{
  "arch": "uvit",
  "model": "class-conditioned image diffusion model",
  "dataset": "telescope images of galaxies (Galaxy Zoo DECaLS)",
  "train_examples": 88335,
  "image_size": 64,
  "horizontal_flip": true,
  "conditioning": "class",
  "objective": "v",
  "cond_dim": 128,
  "targets": ["edge-on disk"],
  "num_classes": 2,
  "cond_dropout": 0.2,
  "norm": "rmsnorm",
  "norm_position": "pre",
  "activation": "relu",
  "mlp_ratio": 2,
  "head_dim": 64,
  "fused_qkv": false,
  "qk_norm": false,
  "parallel_block": false,
  "inner_norm": false,
  "drop_path": 0.05,
  "patch_size": [8, 8],
  "layers": 8,
  "width": 256,
  "positions": "conv",
  "init": "trunc_normal_002",
  "residual_init": "none",
  "optimizer": "soap",
  "beta2": 0.95,
  "lr": 0.0016,
  "beta1": 0.95,
  "shampoo_beta": 0.95,
  "eps": 1e-08,
  "precondition_frequency": 20,
  "max_precond_dim": 512,
  "one_sided": false,
  "adamw_lr_other_params": 0.002,
  "ema_decay": 0.999,
  "steps": 14000,
  "batch_size": 64,
  "epochs": 10.1,
  "lr_schedule": "linear",
  "final_lr_fraction": 0.01,
  "warmup_steps": 700,
  "weight_decay": 0.1,
  "adamw_weight_decay_other_params": 0.05
}
Rows from block 5 of a small class-conditioned image diffusion model, named by matrix and row number. Rows with one number belong to one neuron. Each number is 128 + 24 x the weight over its row's rms, rounded and kept within 0 to 255. All counts start at 0.
Before each neuron's rows are labels from the 100 images, of 14976 (inputs lightly noised), where the neuron reaches its highest value: "top examples" is what is common among them. Only what is clearly more common there than usual is listed. The data: telescope images of galaxies (Galaxy Zoo DECaLS).
# fc1: MLP up (model.blocks.5.mlp.fc1.weight, 512x256), inputs 156-207
# fc2: MLP down (model.blocks.5.mlp.fc2.weight, 256x512, transposed), outputs 156-207

top examples: shape: featured or disk; edge-on disk: no; spiral arms: yes
fc1.446 [123 135 119 158 132 123 158 128  83 140 153 146 155 104 112 132 142 155 147 151 103 103 114  98  94 142  94 141 139 124 141  99 107 113 141 158 126 140 100 128 122 129 147  84 154 111 142 123 113 151  79 125]
fc2.446 [150 121 155 107 133 146 119 110 136 102 104 117 123 144 134  46 107 116 110 111 146 145  92 152 174 127 161 100 109 128 132 162 106 125  81 115 138 138 118 127 127 133 111 134 100 156 131 142 118 148 186 142]

top examples: roundness: cigar-shaped
fc1.70 [103 135  92 135 161 117 167 104 101 149  87 115 125 119 125 156 129 153 116 127 147 165 130 149 104 124 153 125 115 109 108 146 144 126 131 150 130 147 180 121 126 128 154 145 135 147 157 144  76 111 136 140]
fc2.70 [147 129 141 157  91 135  76 179 147 118 153 122 122 112 132  78  99  86 130 125 135  71 104  88 150 123  83 152 153 134 147 162 123 130 133 113 116 125  86 128 137 114  93 120  99 103 101 128 157 167 136 114]

top examples: shape: featured or disk; edge-on disk: no; spiral arms: yes
fc1.175 [158 154 121 160  92 142 150 128 116 160 133 119 135 122 116  94 101  66 129 155 152 136 136 109  82 164 131 107 116 139 122 151 111 104 134 148 115 129 110 149 134 104 145 156 142 133 147 141 152 171 202 118]
fc2.175 [ 78 127 138 107 152 112 112 165  97 125 100 171 126 162 167 134 128 141  89  88 141 101 163 114 111 173 128 123  85 172 141 142 100 128 156 135 118 136 134 129 134 146 155 148  92 101 170 113 105 131 148 147]

top examples: shape: star or artifact
fc1.266 [105 108  81  98 132 129 132 146 108 135 120 108 133 141  79 167 145 117 120 132 123 124 113 115 141 129 120 114 145 146 159 128 175 101 149 140 106 150 131  95 118 108 163 145 149  91 185 130 142 126 158 109]
fc2.266 [138 163 161 156 145 113  91 104 155 167 148 127 149 115 152 123 103 160 100 127 141 136 169 152 117 108 140 140 107 127 123 114 109 141 137 116 131  94 134 129 109 143 139 127 114 173 103 114  97 119  98 119]

top examples: shape: featured or disk; edge-on disk: no; spiral arms: yes
fc1.61 [146 129 120 152 104 150 108 146 141 131  80 110 163  85  91 147  96 120 122 176 106 143  98 162 147 111  91 124 113 155 121 144 115 199 151 114 138 134 135 136 104 136 109 139 104 167 146 123 208 121 129 126]
fc2.61 [152 128 122 116 129 124 143 119 129 134 157 167  81 149 151 116 146 104 146  83 117 109 161  99 144 107 123 175 119 125  97 146 126  73 105 141  97 148  99 128 140 103 136 127 173 110 124 138  78 146 153 136]

top examples: edge-on disk: no; spiral arms: yes
fc1.143 [166  97 136 143 126 140 120 119 110 131 151 152 109 147 138 110 109 160 140 127 145 151 135 148  98 103 137 150 133 136 134 127 133 128 123 149 131 156 128 124 125 123 127 119 116 131 125 149 108 170 121 128]
fc2.143 [110 136 109 117 134 143 150 133 137 141 105 121 127  99 150 143 133  94 133 108 103 111 133 117 150 152 135 120 121 113  93 125 120 137 142 141 134 142  75 150 105 151 128 112 139 139  75 122 162  80 131 150]

top examples: roundness: cigar-shaped
fc1.93 [142  88 107 167 122 147 137 104 134 148 115 155 135 122 125 153 138  90 120 142  73 110 133 128 120 178  68 120 127 145 176  93 176 141 107 140 152 102 134 123 120 135 126 139 117 164 133 121 126 139 111 136]
fc2.93 [128 127 135 118 137 157 105 117 128 110 131 110 152 153  97 122 154 136 111 120 122 130 140 143 113 122  98 132 108 103  81 117 122 163 160  95 133 143  87  88 122 137 154  84 150 101 117  92 164 127 141 154]

top examples: shape: featured or disk; edge-on disk: no; spiral arms: yes
fc1.387 [155 118 142 153 134 129 160 139 129 114 121 120 156 124 142 108 147 117 168 159 122  89  84 115 134 125  88 124 152  80 120 119 147 138 160 102 139 123 160 135  82 136 137 130 129 157 112 152 110  97 128 110]
fc2.387 [ 92 153  82  84 102  76  89 132 115 131 144 138 115 144 176 127  80 150 105 107 145 125 165 110 135 142 164 142 142 185 144 104 119  82 115 145 146 141 129 121 167 146 129 117 105  91 154 115 154 136 110 112]

top examples: shape: featured or disk; edge-on disk: no; spiral arms: yes
fc1.178 [130  86 101  94 136 147 101  93 108 109 115 120 124 106 151 122 163 144 123 143  92 106 134 128 125 127 141 155  93 160 108 164 165 122 155 160 112 113 150 146 108 129 144 188 103 117 125 109 167 119 156 126]
fc2.178 [ 85 169 130 166 108  98 119 170 134 152 133 128 127 147 132 131 138 123 129  97 141 144 122 125 108 136 128 114 140 136 162 111 112 118 105 162 124 156 104 141 180 139 130 113 161 154 109 115  68 136  97 158]

top examples: shape: featured or disk; edge-on disk: no; spiral arms: yes
fc1.122 [107 137 140 122 129 121 115 140 129 177 134 144 171 110 121 112 136 128 143 127 122  89 131 134 125 113 106 121 148 123 109 121 147  87 122 120 117 116 117  97 131 107 105 136 129 168 160 158 174 151 185 134]
fc2.122 [149 132 151 161  70 124 126  80 123  95 151 115 146 133 125 139  94 133 141 168 138 153 110 132 153 139 124 134 137 122 175 169 151 142 122 125 161 131 115 151 107 157 154 137 122 119 153 146 117  87 119 114]

top examples: edge-on disk: no; shape: featured or disk; spiral arms: yes
fc1.351 [142  86 113 162 102 106 137 131 166 135 125 134 157 135 127 145 114 118 107 145 128 103 136 138 143 128 118 138 149 156 134 125 148 137  90 127 178 126 115 114  98 113 136 187  99 116 116 125 110 154 110 147]
fc2.351 [124 138 103 103 156 139 133  97 105 155 117 126  64 146  89 106 134 145 142 110 165 121 172 112 106  96 129 110 136  68 145 103 135 133 127 142 119 134 120 142  88 152 131  91 162 147 117 107 145 101 176 148]

top examples: shape: featured or disk; edge-on disk: no; spiral arms: yes
fc1.495 [113 146 122 169 126 135 137 170 146 131 103 115 151  82 129 120 112 119 122  84 110 127 166 144 146 133 102 171 140 180 129 144 143 129 120 115 110 155 101 157 148 130 143 109 166 107 171 124 149 129 114 129]
fc2.495 [145 109 100 100 118 145 156 122 155 141 138 144 107 154  94  88 162 129  88 112 132 140  99 156 164 131 104 166 151 129 125  74 146 137  98 160 106 109 172 107 146 153 160 106 126 144 113 154 157 152 143 144]

top examples: roundness: cigar-shaped
fc1.382 [178 182 114 126 133 154 135  81 120 129 114 153 125 129 134 144 122 139 103 169  90 130 139 119  90 142 134 139 146 166 111 123  89 138 118 135 144 109 123 110 123 148 129 163 121 134 123 117 114 161 134 170]
fc2.382 [ 88 122 154 119 119 116 132 148 179 115 116 114 109 167 105 125 112 145 133 111 120  68 162 127 120 141 156 134 109  87 125 155 137 142 150 105 109 121 135 186 138 113  95  94 170 107 109 192 161 147 109 129]

top examples: shape: featured or disk
fc1.318 [119 133  96 106 126 130 154 102 136 125 141 137 138 128 153 138 141 100 131 127 162 136 157 164 129 148 125 191 146 121 163 123 125 156 104 122 130 116  90  90 110 143 162 103 128 148 159 131 156 127 158 130]
fc2.318 [134 140 122 156 129  97 123 143 134 126 128 180 114 148 157 154  91 126  90 124  93 110 124 148 179 128 101 126 140 136 149 108 128 132 123 128 165 153 158  94 149 102 101 134 114 132 155 147 150 124 157  72]

top examples: roundness: cigar-shaped
fc1.213 [150 138 136 154 102 168 113 169 102 146 137 216 165 152 151  99 135 165 125  99 126  86 118  95 119 121 104  92 169 118 100  84  89  80 118 135 152 151 108 158 143 153 139 118 109 134 108 125 106 166  96 106]
fc2.213 [128 129 156 125 113 164  94 154 160 100 146  86  85  71 142 114 115 116 120 158 128  95 143 157 111  80 156  91 202  86 119 138 135 144 119 125 146 152 127 113 137 104  67 102 135 120 161 130 102 117 113 112]

top examples: roundness: cigar-shaped
fc1.218 [143 137 116 144 136 134 154 152 114 127  95 164 156 132 124 166 111 129 115 170 126 140 126 135 124 112  97 127 160 159  93 118 142 118 110 168 164 141 113 130 117 151 128 142 177  77  95 100 104 121 149 121]
fc2.218 [103 132 153  99 133  83 123 139 157 138 115 131 109 105 165 149 117 100 144 148 103 134 124  89  97 150 110 100 141 153 114 142 136 105 151 143 124 155 134 133 130 111 137 118  68 100 121 176 117 100 143 143]

top examples: shape: featured or disk; edge-on disk: no; spiral arms: yes
fc1.219 [145 129 156 170 145 114 159  87 154 126 112 132 125 154 139 108  85 130 139 100 103 142 142 114 124 201 141 128 149 130 117 121 116 136 111 140 175 121 111 113 122 143 131 151 122 125 129 122 162 144 133 145]
fc2.219 [ 89 108 108 131 155 168 103 127  99 127 116 135 154 107 132 121 139 110 127 137 147 110  84 121 182  95 130 170 108 136 126 176 125 129 152  98  74 163 157 126 114 147 145 148 133 118 122 134 150 128 127 112]

top examples: shape: featured or disk; edge-on disk: no; spiral arms: yes
fc1.109 [ 75 137 160 145 147 130 124  84 151 114 114 135 122 135 170 137 148 141 117 140 137 115 152  88 150 122 138 163 181 120 125 112 142 124  93 160 147 127 111 133 182 169 144 111 133 132 108 120 149 163 111 163]
fc2.109 [142 119 128 143 141 116 130 125  99 129 151 139 149 132 120 139 140 133 115 139  87 119  80 167 121 119  99  98  76 140 132 105 119  96 162 105 103 119 157  95  80 111 140 129 142 118 115 125 125  93 169 133]

top examples: edge-on disk: no; spiral arms: yes
fc1.190 [ 64 163 137 148 140 150 106 154 131 158 122 149  85 120  99 133 147 126 141 118 149  86 110 139  94 107 130 153 116 131 130 154 138 122 184 131  84 130 141 106 169 128 177 109 124 101 104 162 139 133 109 119]
fc2.190 [169  92 138 121 110  94 151  98 102  99 144 103 153 157 134 125 117 133 110 132  90 162 144 138 169 170 113 113 140 116 136  83 118 147 102 106 166 138 120 151  84 120  73 119 156 145 161 124 125 110 137 143]

top examples: shape: featured or disk; edge-on disk: no; bulge size: small
fc1.286 [138 114 139 154 149 151 118 111 130  97 105 128 167 157 166 172 116 134 144 138  86 118  69  94 107 135 104 140 116 115 103 141 114 130 109 129 127 149 165 147 161 133 108 100  88 107 156 142  99 120 121 122]
fc2.286 [114 168 135  95 113 113 104 153 125 138 125 125  90 114 146 125 137 156  85 140 161 111 176 162 139  69 155 121 154 139 113 148 133 121 140 128 139 102 116 107 148 171 147 187 123 154  89 129 149 138 130  84]

top examples: shape: star or artifact
fc1.59 [109 121 165 143  98 133  67 116 119 133 112 144 115 101 149 100 117 149  96 133 101 142  84 126 117 117 133 130  89 136 158 144  98 137 150 133  92 142 145  68 138 101 100 125 108 111 159 151  94  99 131 149]
fc2.59 [177 137 123 103 164 102 163 156 127 141 157 131 175 152  93 138 155 113 129 143 141 135 171 105 143 140 124 161 144 124 105 106 170 134 144 121 195 154 101 169 114 140 159 116 119 131 133 129 154 157 104 127]

top examples: shape: featured or disk; edge-on disk: no; spiral arms: yes
fc1.392 [ 89 183 121 147 122 125  91 122 108 106 161 156 106 119 159 127 116 150 113 137 107 132 139  98 144 130 138 159 134 164 115 142 123 130  98  99 124 113 117 130 146 116 137 148 134 138  84 146 174 107 100 140]
fc2.392 [135 145 162 123 118 100 173  98 147 164 107  82 156  97 178 121  97 174 134 109 135 104 169 140  94 139 149  99 113 103 144 123 103 100 121  95 141  94 130 113 118 134  94 128  85 129 172 143  80 124  93 122]

top examples: shape: featured or disk
fc1.465 [126 101 176 120 136 118 120  93 122 105 153 123 135 134 107 155  99 144 113 107  98 152 112 142 119 128 120 125 103 112  98 131 142 105 167 137 109 112  93 132 139 140 149  83 157  95  72 137 109 127 121 185]
fc2.465 [101 152 113 126 134 154 151 160 137 161 119 128 106 130 155 139 144 138 148 166 147 136 140 117 124 133 123 139 136 143 133 152 115 149  88 114 155 150 172 114 137 115  94 149  95 125 187 106 155 128 141 108]