config.yaml
model: "class-conditioned image diffusion model"
dataset: "telescope images of galaxies (Galaxy Zoo DECaLS)"
train_examples: 88335
image_size: 64
horizontal_flip: true
conditioning: "class"
arch: "uvit"
objective: "v"
cond_dim: 128
targets: ["edge-on disk"]
num_classes: 2
cond_dropout: 0.2
norm: "rmsnorm"
norm_position: "pre"
activation: "relu"
mlp_ratio: 2
head_dim: 64
fused_qkv: false
qk_norm: false
parallel_block: false
inner_norm: false
drop_path: 0.05
patch_size: [8, 8]
layers: 8
width: 256
positions: "conv"
init: "trunc_normal_002"
residual_init: "none"
optimizer: "soap"
beta2: 0.95
lr: 0.0016
beta1: 0.95
shampoo_beta: 0.95
eps: 1e-08
precondition_frequency: 20
max_precond_dim: 512
one_sided: false
adamw_lr_other_params: 0.002
ema_decay: 0.999
steps: 14000
batch_size: 64
epochs: 10.1
lr_schedule: "linear"
final_lr_fraction: 0.01
warmup_steps: 700
weight_decay: 0.1
adamw_weight_decay_other_params: 0.05
Rows from block 3, named by matrix and row number. Rows with one number belong to one attention dimension. Each number is 500 + 50 x the weight over its row's rms, rounded and kept within 0 to 999. All counts start at 0. Numbers have three digits each. After the name is the row's rms in percent of the matrix's.
# q: attention query (model.blocks.3.attn.q.weight, 256x256), inputs 0-255
# k: attention key (model.blocks.3.attn.k.weight, 256x256), inputs 0-255
q.112 099:541455447488567397504486422481531393494406500531550444446626432423516534466439512504528551462495524549477568611548538503538458476462503547441567554508455487495396394471422579506511551401541455489437409488518539478529487522436471489495489436524499447599527457541518485469507501524500500527590528543480584471474490571552505517445395514503590433551511563422468482488458442505495450441431490497563564471520502445513468546529503513533559545400496507400534573556447486407431537531516486561486553542537368511611435540479441495468566499405549540478555505550518474513478497538501443540507509584448466428520408422457494456495540487524534375433584527527503497539559507502531408474485566444460526526564504477550445508532629546504500439524482443460509437520515548542416485415578477
q.113 111:527465515469415539512455588539454543587502459537556590568551570432500384474491452478534469454464547497411529488406553514510563440494476567450597417488552396563507502512474400554534454536475477544533490607455406576415454565502394394530478605535524497471509586424528578489482432453519547441359401512510503486504512472476473459489424512528437498485541495502517548509571388534529476521499456469498513575504520512534539468520518511443576491505444541501495539529473491522577456498552444507488512460486463529580553576482561435575413531481562453473478483554495395523473456479429487530453479501424401539500443481444480444603452515510472536607485451541558529546526598456492518485453438550473462465515504515592539463510429537542500470569488546565461546541379530555513491449519441
q.114 107:550501470492577486531462522546434464575480558528511502567493508489490525587553531515482623562487597448432464557508579479526605489406528462422526459514504449501459592503512449486487422532440490445450465539470548544494536394527439497509478459482574467560478463535504473414471466490482537483544541574507521412554540492462400489522525514596447465559462562576458413451479492575484485504590499442450516452503513569449497536435517484430551382456522451491463507451393374533520422449546563402493483598462507579497483508537525499557456488588521494533418537574495553500434516534494514411484535520516518522445533604544414411520544567475425457341476558532504583510472502508475511435490564550483430579507382507478462387452534520456432503528507444493533503478473536483479441534550454
q.115 101:484489548543452435525507522478466422546441479461584507455549565564530445580529496514557419560551488488484452506388526524482492572487487481492578392542487586543462345530510499529540489586452462536438456437474518480524558539511553510574596573440542459511445574569429416562541477543474456552528647480460464535503395469490604488481556467501473499550483572566494450475546516516407509518508448505479563430533477610590498432483575490449520478553483511476469541458562477532569524465521602427564409541556402462563496521523508464485441442503572563515453427414424554566463509466436511432553467534494530463505436475473527454497476490523461423447452497499472473462469465481545541368451404521458475486507515577450438437522554506493413458460526455531477578489431492595498497542485527
q.116 099:532511426456481507540620558435581499516409448474535483545485499523548448523544465473570627443559408573401469570548466552505531463493502460496512434335456554459543516452510481460463613579541571658557493428542496491496472547525513578519444452466528551483445587476452480585544506490527468468540521576463519468590475474456586487505504439510532469530573611502503468492506492459579457579544542488529514461571490525513527574516527539493493524469535509490510593522435542469520543533435610414534458496503493508519443497493480494503464467458463478545420467443517419543542494454495516550423536473447588548436411585531563475481430536463483449563543466457554571527442564554599542433417501569465464521537474554455513471524537532494503501420561481488471532650485548482514522549428459
q.117 109:550537507561498500481552534441528579460488480422527588494575466512497494452553464444476390539463397486487542519542499486501503501525564521491519468543515428552495489532540494498537449486535547518592533451505413558453580549451496503621542514547431470441492556432457501544501600463493470516515529457478496610454489461481544429569454492500505486500516496546497496499592460530533549571460378406447467458497424542531484409547490517466461424501405585498414571493465594448481499487404481590467473473420598534470583552453507419496506506610476434519599457483469533594580600505539552482532505502578518455519516441540509497511569506516596510477468448506541436457534426511534506413506563458534507393459488444486519526450481469552554476555513595431451566347543508506496510537607597
q.118 111:564522450566500440537560466573472561479586567417490581613501404502521490546487574524489451421523483490500576498477495434496552522550366525491531467468517528500474418488469459519518438598497423445593444497495471502519422463508549523449561593453579425534421473531481585554466562520527541555421620517491539486503444597537449442579540476521561412506531523441523493512588462471589614628470497495513539485549573516407445534492438478478523507469525573506504593485476470528508554519518449398518493589487465554452434565454453516528578478585490537450493483481560493512514494518506532440453527483546516441489503543391534423499484476566511448488518521637538487516459427488434527475519598513533555542441406511495552527432493538441468427498483459454490565493454553495513453537503615
q.119 107:549436517594479396390560521566561489552503499489509520516468460492530517444413541525495461499546547455543534589563461507454527554466524461448469505592478537546614433530370533613523479494489458541523583479525388493524569440581459579427576518466556465517475543528411539542408495537549544426543513430504495477587484490564462516452534540469487512481547540489577558506524534541490506529414459467491475483462568481507544494510507497551504542557543536526568515559538441553547566592545471473565403447443453483394510574494474470449569425438591526487509454575465554489501530534431493526509424405501639514528470541489442605439456483528424489472592493535498456494517486520581432465504495500529448578520536511571531575549535468527443427508480554497574518557522486560594445416469586
q.120 106:512518541592418557507491503523606575458585453428506530523519463508485514484458517483551567451549525518534528553567514612485465610458538474533451527469474570450528460444413412576346442404486431480532486524466505568534559572518529575579450501400484595529543532523477554478575484501486440495428524515454548540524542498506533486540463551505524517497483462422522482542509550477533541459518571471541522577459536555444559481533448521518499542463467546483470545493533455517651483430462532375481435453487459578486531478529564433509474459451503575408490501504616501603479495509467526460443479542436464511502472486550461426467563512485501505532423476481468515491502459509507449538575445537574526529492570523509552445499448396496435563638566456615490500560593483505468571437415395
q.121 110:470464557572473429464455501457411586467499490554468382488564451607538472512553556510458517501553582519492452517411581502494481487546505471526511461527506447557427524443493598388430420544543526546501466516447446562538424456509509470502542452375516568512542514526498534525504499478562489525556573655455485499487462509490554427453456466504509547590513415508518492511509484509438529466588531515494510539526508454487458568447511564514484452471542549544537492517465484429502570509399541537427498497519527582558531529469525489424422546515404549436507510473628452536521551485496481580502470506541526515483477480471503517520666495503432565458613531432467459522611451473530467556525558508475433485438498496468440439378441475503345491507615571520444538549513474491537471516394518
q.122 103:558550521414387546543493477475536448450484405424536335589444493518472489434502551542544486554440425542469544518495516481525497552424455455442445549482509528449529414500540420528479527480468471528474520518472396543447502526570401410510458521576459582505533465464428503560580525530594449563569475455605440522543571491579586458520528568440485445501541561528495516463526589451522484466513464526557453567510508475545481584493561517536522544475508491498516502532417512472466501484482490618483581505502461536462530536515486487570470482505506552549550431556541399447485440494501503427574505527487567541460503555473523464434526520389529533469453567406510543444523471551436467472607446483575438488577570542448442516545545471587484548493525460508442497660520519406463515587530441
q.123 097:636515490571463550509513530535507502534476488479616471586440560451520505512445601464474447569430472443546552483596471441463442505452471577389525460477421480447517428514590571530412528447474531575514439462502458534458520485475526526497608495437540547498436431535499417411481508458504453544494506525513483538442510487569536532476573487623499615459547437525539500534564536543439559481544459486595578458467460565556522450539536456534583533497557450508360506481466528473511525411507486488472486495553418438483469435502572558531524454495425497523524434473352520513500506479528477562566504452510516505441526522500390567505549478568522516521414483467512602498466357461526518507484538477456476483437477431486518613521452425488572496437553430460512554516570527592527504466484521
k.112 091:538521533456497405506503507548571434515525572498549459518511508510573425496466491454489491432587522488582537438493613532443524505592510554504521414496404501461448566483597562494490446499471407559446529443513583533492441511522606520522561537356541378486473422508460488472504416490429404512455473520509523511391453451491497513544404480579513527530432679414474470507459534531505500630569559469471556500500376500488587497454486526498503473565432501578526516543496487564526476527513560482496520389497501462530484453410586477481524582582519537551507465521592498467538564537473547497452466494462439466536539582534589562461587526534482496523500475474534452547506483536466523546502491422406406501480471494555527490476424510463476522495509523443468486492413514545601508506504414
k.113 109:457481494613527574565492461563455568557550491517467517557514554505578585432504517501514512449465446450504418580429535530431428591358562456520436542519385510493477493574495480595457498457502424418531565498523522529600527558544485519517495479489495548474450484408505445529561480484517466437546455526580460504560601498454442514481512508457507460561566473558531485556544572473409516456465558506529619439430540496526427504453493393553503506494563507443510460548494514506411509512475446418425486546485651490498559476482524473534543485532517569528410555509493494579492453552503483469539424404492457384521511449587475519373577460528480470474464500559503500415501489498468542412536418519510478558490497458497525475524450542390456436527467524419572478449546472436514474393524508
k.114 107:509530562582501570505525482447547582423533538449458480449532490549383492478506455410552437508476575482486557535464551422558542477538469440559412530575517507534526516495455546524499409479541528488528482509479495485543562510480465414496433490471561524474459413521456523578563514518489472478386413466535503593453401444528454464557438511528528493520570520520451489484395492440530495553509374416522475495469499567501452458472486521554514488551488476520455548527462533456614508483472406521352505419481476433563489495493414533521485425459481540498447560407494574438405480556503489481406411501462408476543492550464478474516524477578600596595508557537412488547418566574517544541532514545518479658412448525497539499567472537443492479445447543471479494448494517519414554485559480
k.115 098:527511424492403517534461447510526521419572595482454469408471454439592507450602481439505586387492440562498486527545542542502461456501490512530642498546571515477500529454480433461449529522534506432583502551481530480525470487536459429516520573411525478482505458510522542459418432418524525388497549561528533477526525604485523482586503497440569510568436484421521459525507594505474389473496540459400489531547536551471468544559552486480461485539454496500478507507449562426492535459531459558544404515546501462551422434529473473491502520402449471473523494590529505403571520459533439476435520480487535525534541463585473425493536522521514586490500539515420551464461573432538395491494499510500446602410419570437571497557583464440517592614477460403498443515441454495493463472585530
k.116 097:452486447562605460535489483538583538441484499414635506540509551503501547508477484498433542615419527575552546483484526547596484590548408512478440483533485459601466510438545423493536528523533406539529520428483469527523402498454498524511521514439497519463526487482547502502408494510531541480474483576442555509497452482527457556515428441522507462540500504408485537496544490545400485483444545504479511473454446492523535479587450431523447508552503519501411479528513488483460490427521443557555437450492468566428400497568515518589434496367457358492611469434476540511555489500446566483551456515465439524651481518502497568475470520466507471508502476557403584462398467566500539547517494465449552628466464517506562476548560526429415585396516568517487385454453473488509481497556507
k.117 105:585532472582502488484450532456458539508465462536513448476398473447639532591505478534502493524483455536478491445497498490543497482495494484445542542484481482421523491518418537486413490461574475583468445524527572413437477524524540564479452484589454504514509506526499393517532533475522517553583525472500558476485606527507592556541457464474489529548478420497544503496495475410420511463482629469579519568552446489427476529543605427446491593499578481540517399476484537522513529454450435529511550641539426609411544501485487426534519448414551453523552532506578483558502433462589566452427547508537545540504460480526480463508535472562443491462508497499444593373474572450390563472494506510454550473500573444554534518450463446508584478630504515569531518475596464522617504543507500
k.118 108:542481524508504420508483531511601577578407465503520540409530525466522497593536420493492522536438520520457495485399549529480478533516513451547462540560522472497594515490469582568456543470492563482498600517545542473498523440581521572430494512609399513475516479597502509522531484477573486514484493439504435482427443452523520499541487443599516420468521606477512491538522489448592545477601544499533509482480560466559455603508486508554412460440455487416453447513455494546519521416480463579481489439511550584478493418574508464576460490492505499545537502539635521423500461545417458512498464532416472542508473509517535575477520531589471539498527588465481554480495442534646529501548607448626461482536511481497576538430562412491576511450385395477468488548554570509421550531446498
k.119 107:524530442425549510521415397490518547586470484548481387492631575515465481506476561572449610488499437537537549536545433507472552517499503559528494553504480507615504574546518408518490532467467488504402440481604600507529528553527512493412517545496554473413453548451542554476534470477459443500509443489563457434558444530516567515516559492509558475505399609472483475455502457489575516540629514457436467560482531569572533519545457540507486539431473530409455471436426426451553540541437479569571470502495536514525484460536525483501480467609467460518491549607480446469431457562589526484462517470586474410459528401541502483496511507483553541521412467557579526486452535422427525464479513372538492477471489425492411597519477476408420547512417463531494498498456499514440492557551502
k.120 102:436410494501485509615573477509491535546492446463558412481447546463602529552525527548431500515554486490457405481510456511452481526526510428453505543645404485460469487510532471463535403494528516503568542555513489511486532541484474468448541478432509575440468525451517428519438544530521389439462418479526484466514447421534433461532499458455484391552406456573446414497429368466439489482540527497490549416451546422483535514419421469513531429540512528514500460485463441551563537482519440528398498528479570483412443551489538536543443520566523429470588472492472430400548566447508497633535514501454526496468485612548444511372522546543409526528453499462508598516451525476450451451449503484471510541481471465565473516503566430445500556514544483380547507502531499476438421569488554
k.121 103:473472429482499467479465617385565484480546478478669549390484484603454485498501492537537494549553493599471417484491584513489526431542526520455444531474387505506529510489543439376532531486528521491597578562474453477524439477456478429481490521450486488452374463545504446482475469492516511453522547521435616461602470486578501525552452500488458475507567533455633398452515472528530509551482519491604483478409434536526497507490455491424475455444447475574482500497449498494604540460507559470440466551496520409494464502550397492535581529579565475539522449456418502535475454464434544483545528494513469537385539444486506544561586514480489459530506569516396467519513444468519486413492513507547454460378458463523488489398557440528505606477489535433502543479508528499488591451531538
k.122 103:428509424484530482410561427495480495516537521590573532541531492439561491530479500601468552519506536557539535496443481522524502523599418528514547483554558495534429579533465460568525476557525395505482481395507394471468472398554507394513555476454559463518475556579536425524393491414500483569439466583513485469396529449499649460423502538430548491532522478573538429475496476454488498524499494485443562492387524592547548416333460495462523443420496590484555462507548458512509441489529515446527487456427587557486419516361562400456471459503479461456504521405469553446579512497517548596458533453570516524490547485531552547438564527419429463513536516477530495538510472493465490483497535484513531472500477476526503443560434497378493480463569527518492523508515530549518495539543541
k.123 097:443570568478476484568452507473466494484599529491400479458467471505526561529516367547468576508492552597553516544485574503504419445507512479522493525499544522479416582456489556482532566501509567433481564477542623521394466492539549423455562540467470440496467566526581509568457526516561559485609515487448497528496499519559544521501478521375576513534512426416455468506455500422582434559474497577459535510632497624449497528535566533574485574524484531462552544542457516552534457460470546549530403632455504569571526486475523539525513471520465492503457525481549524466569494485530487554455419491489493523490503479546451510548550532574488557427529472374414552480474516461435569544529495509467521481405536518575465501548564565478536632560380485560504448569455447433497514530477461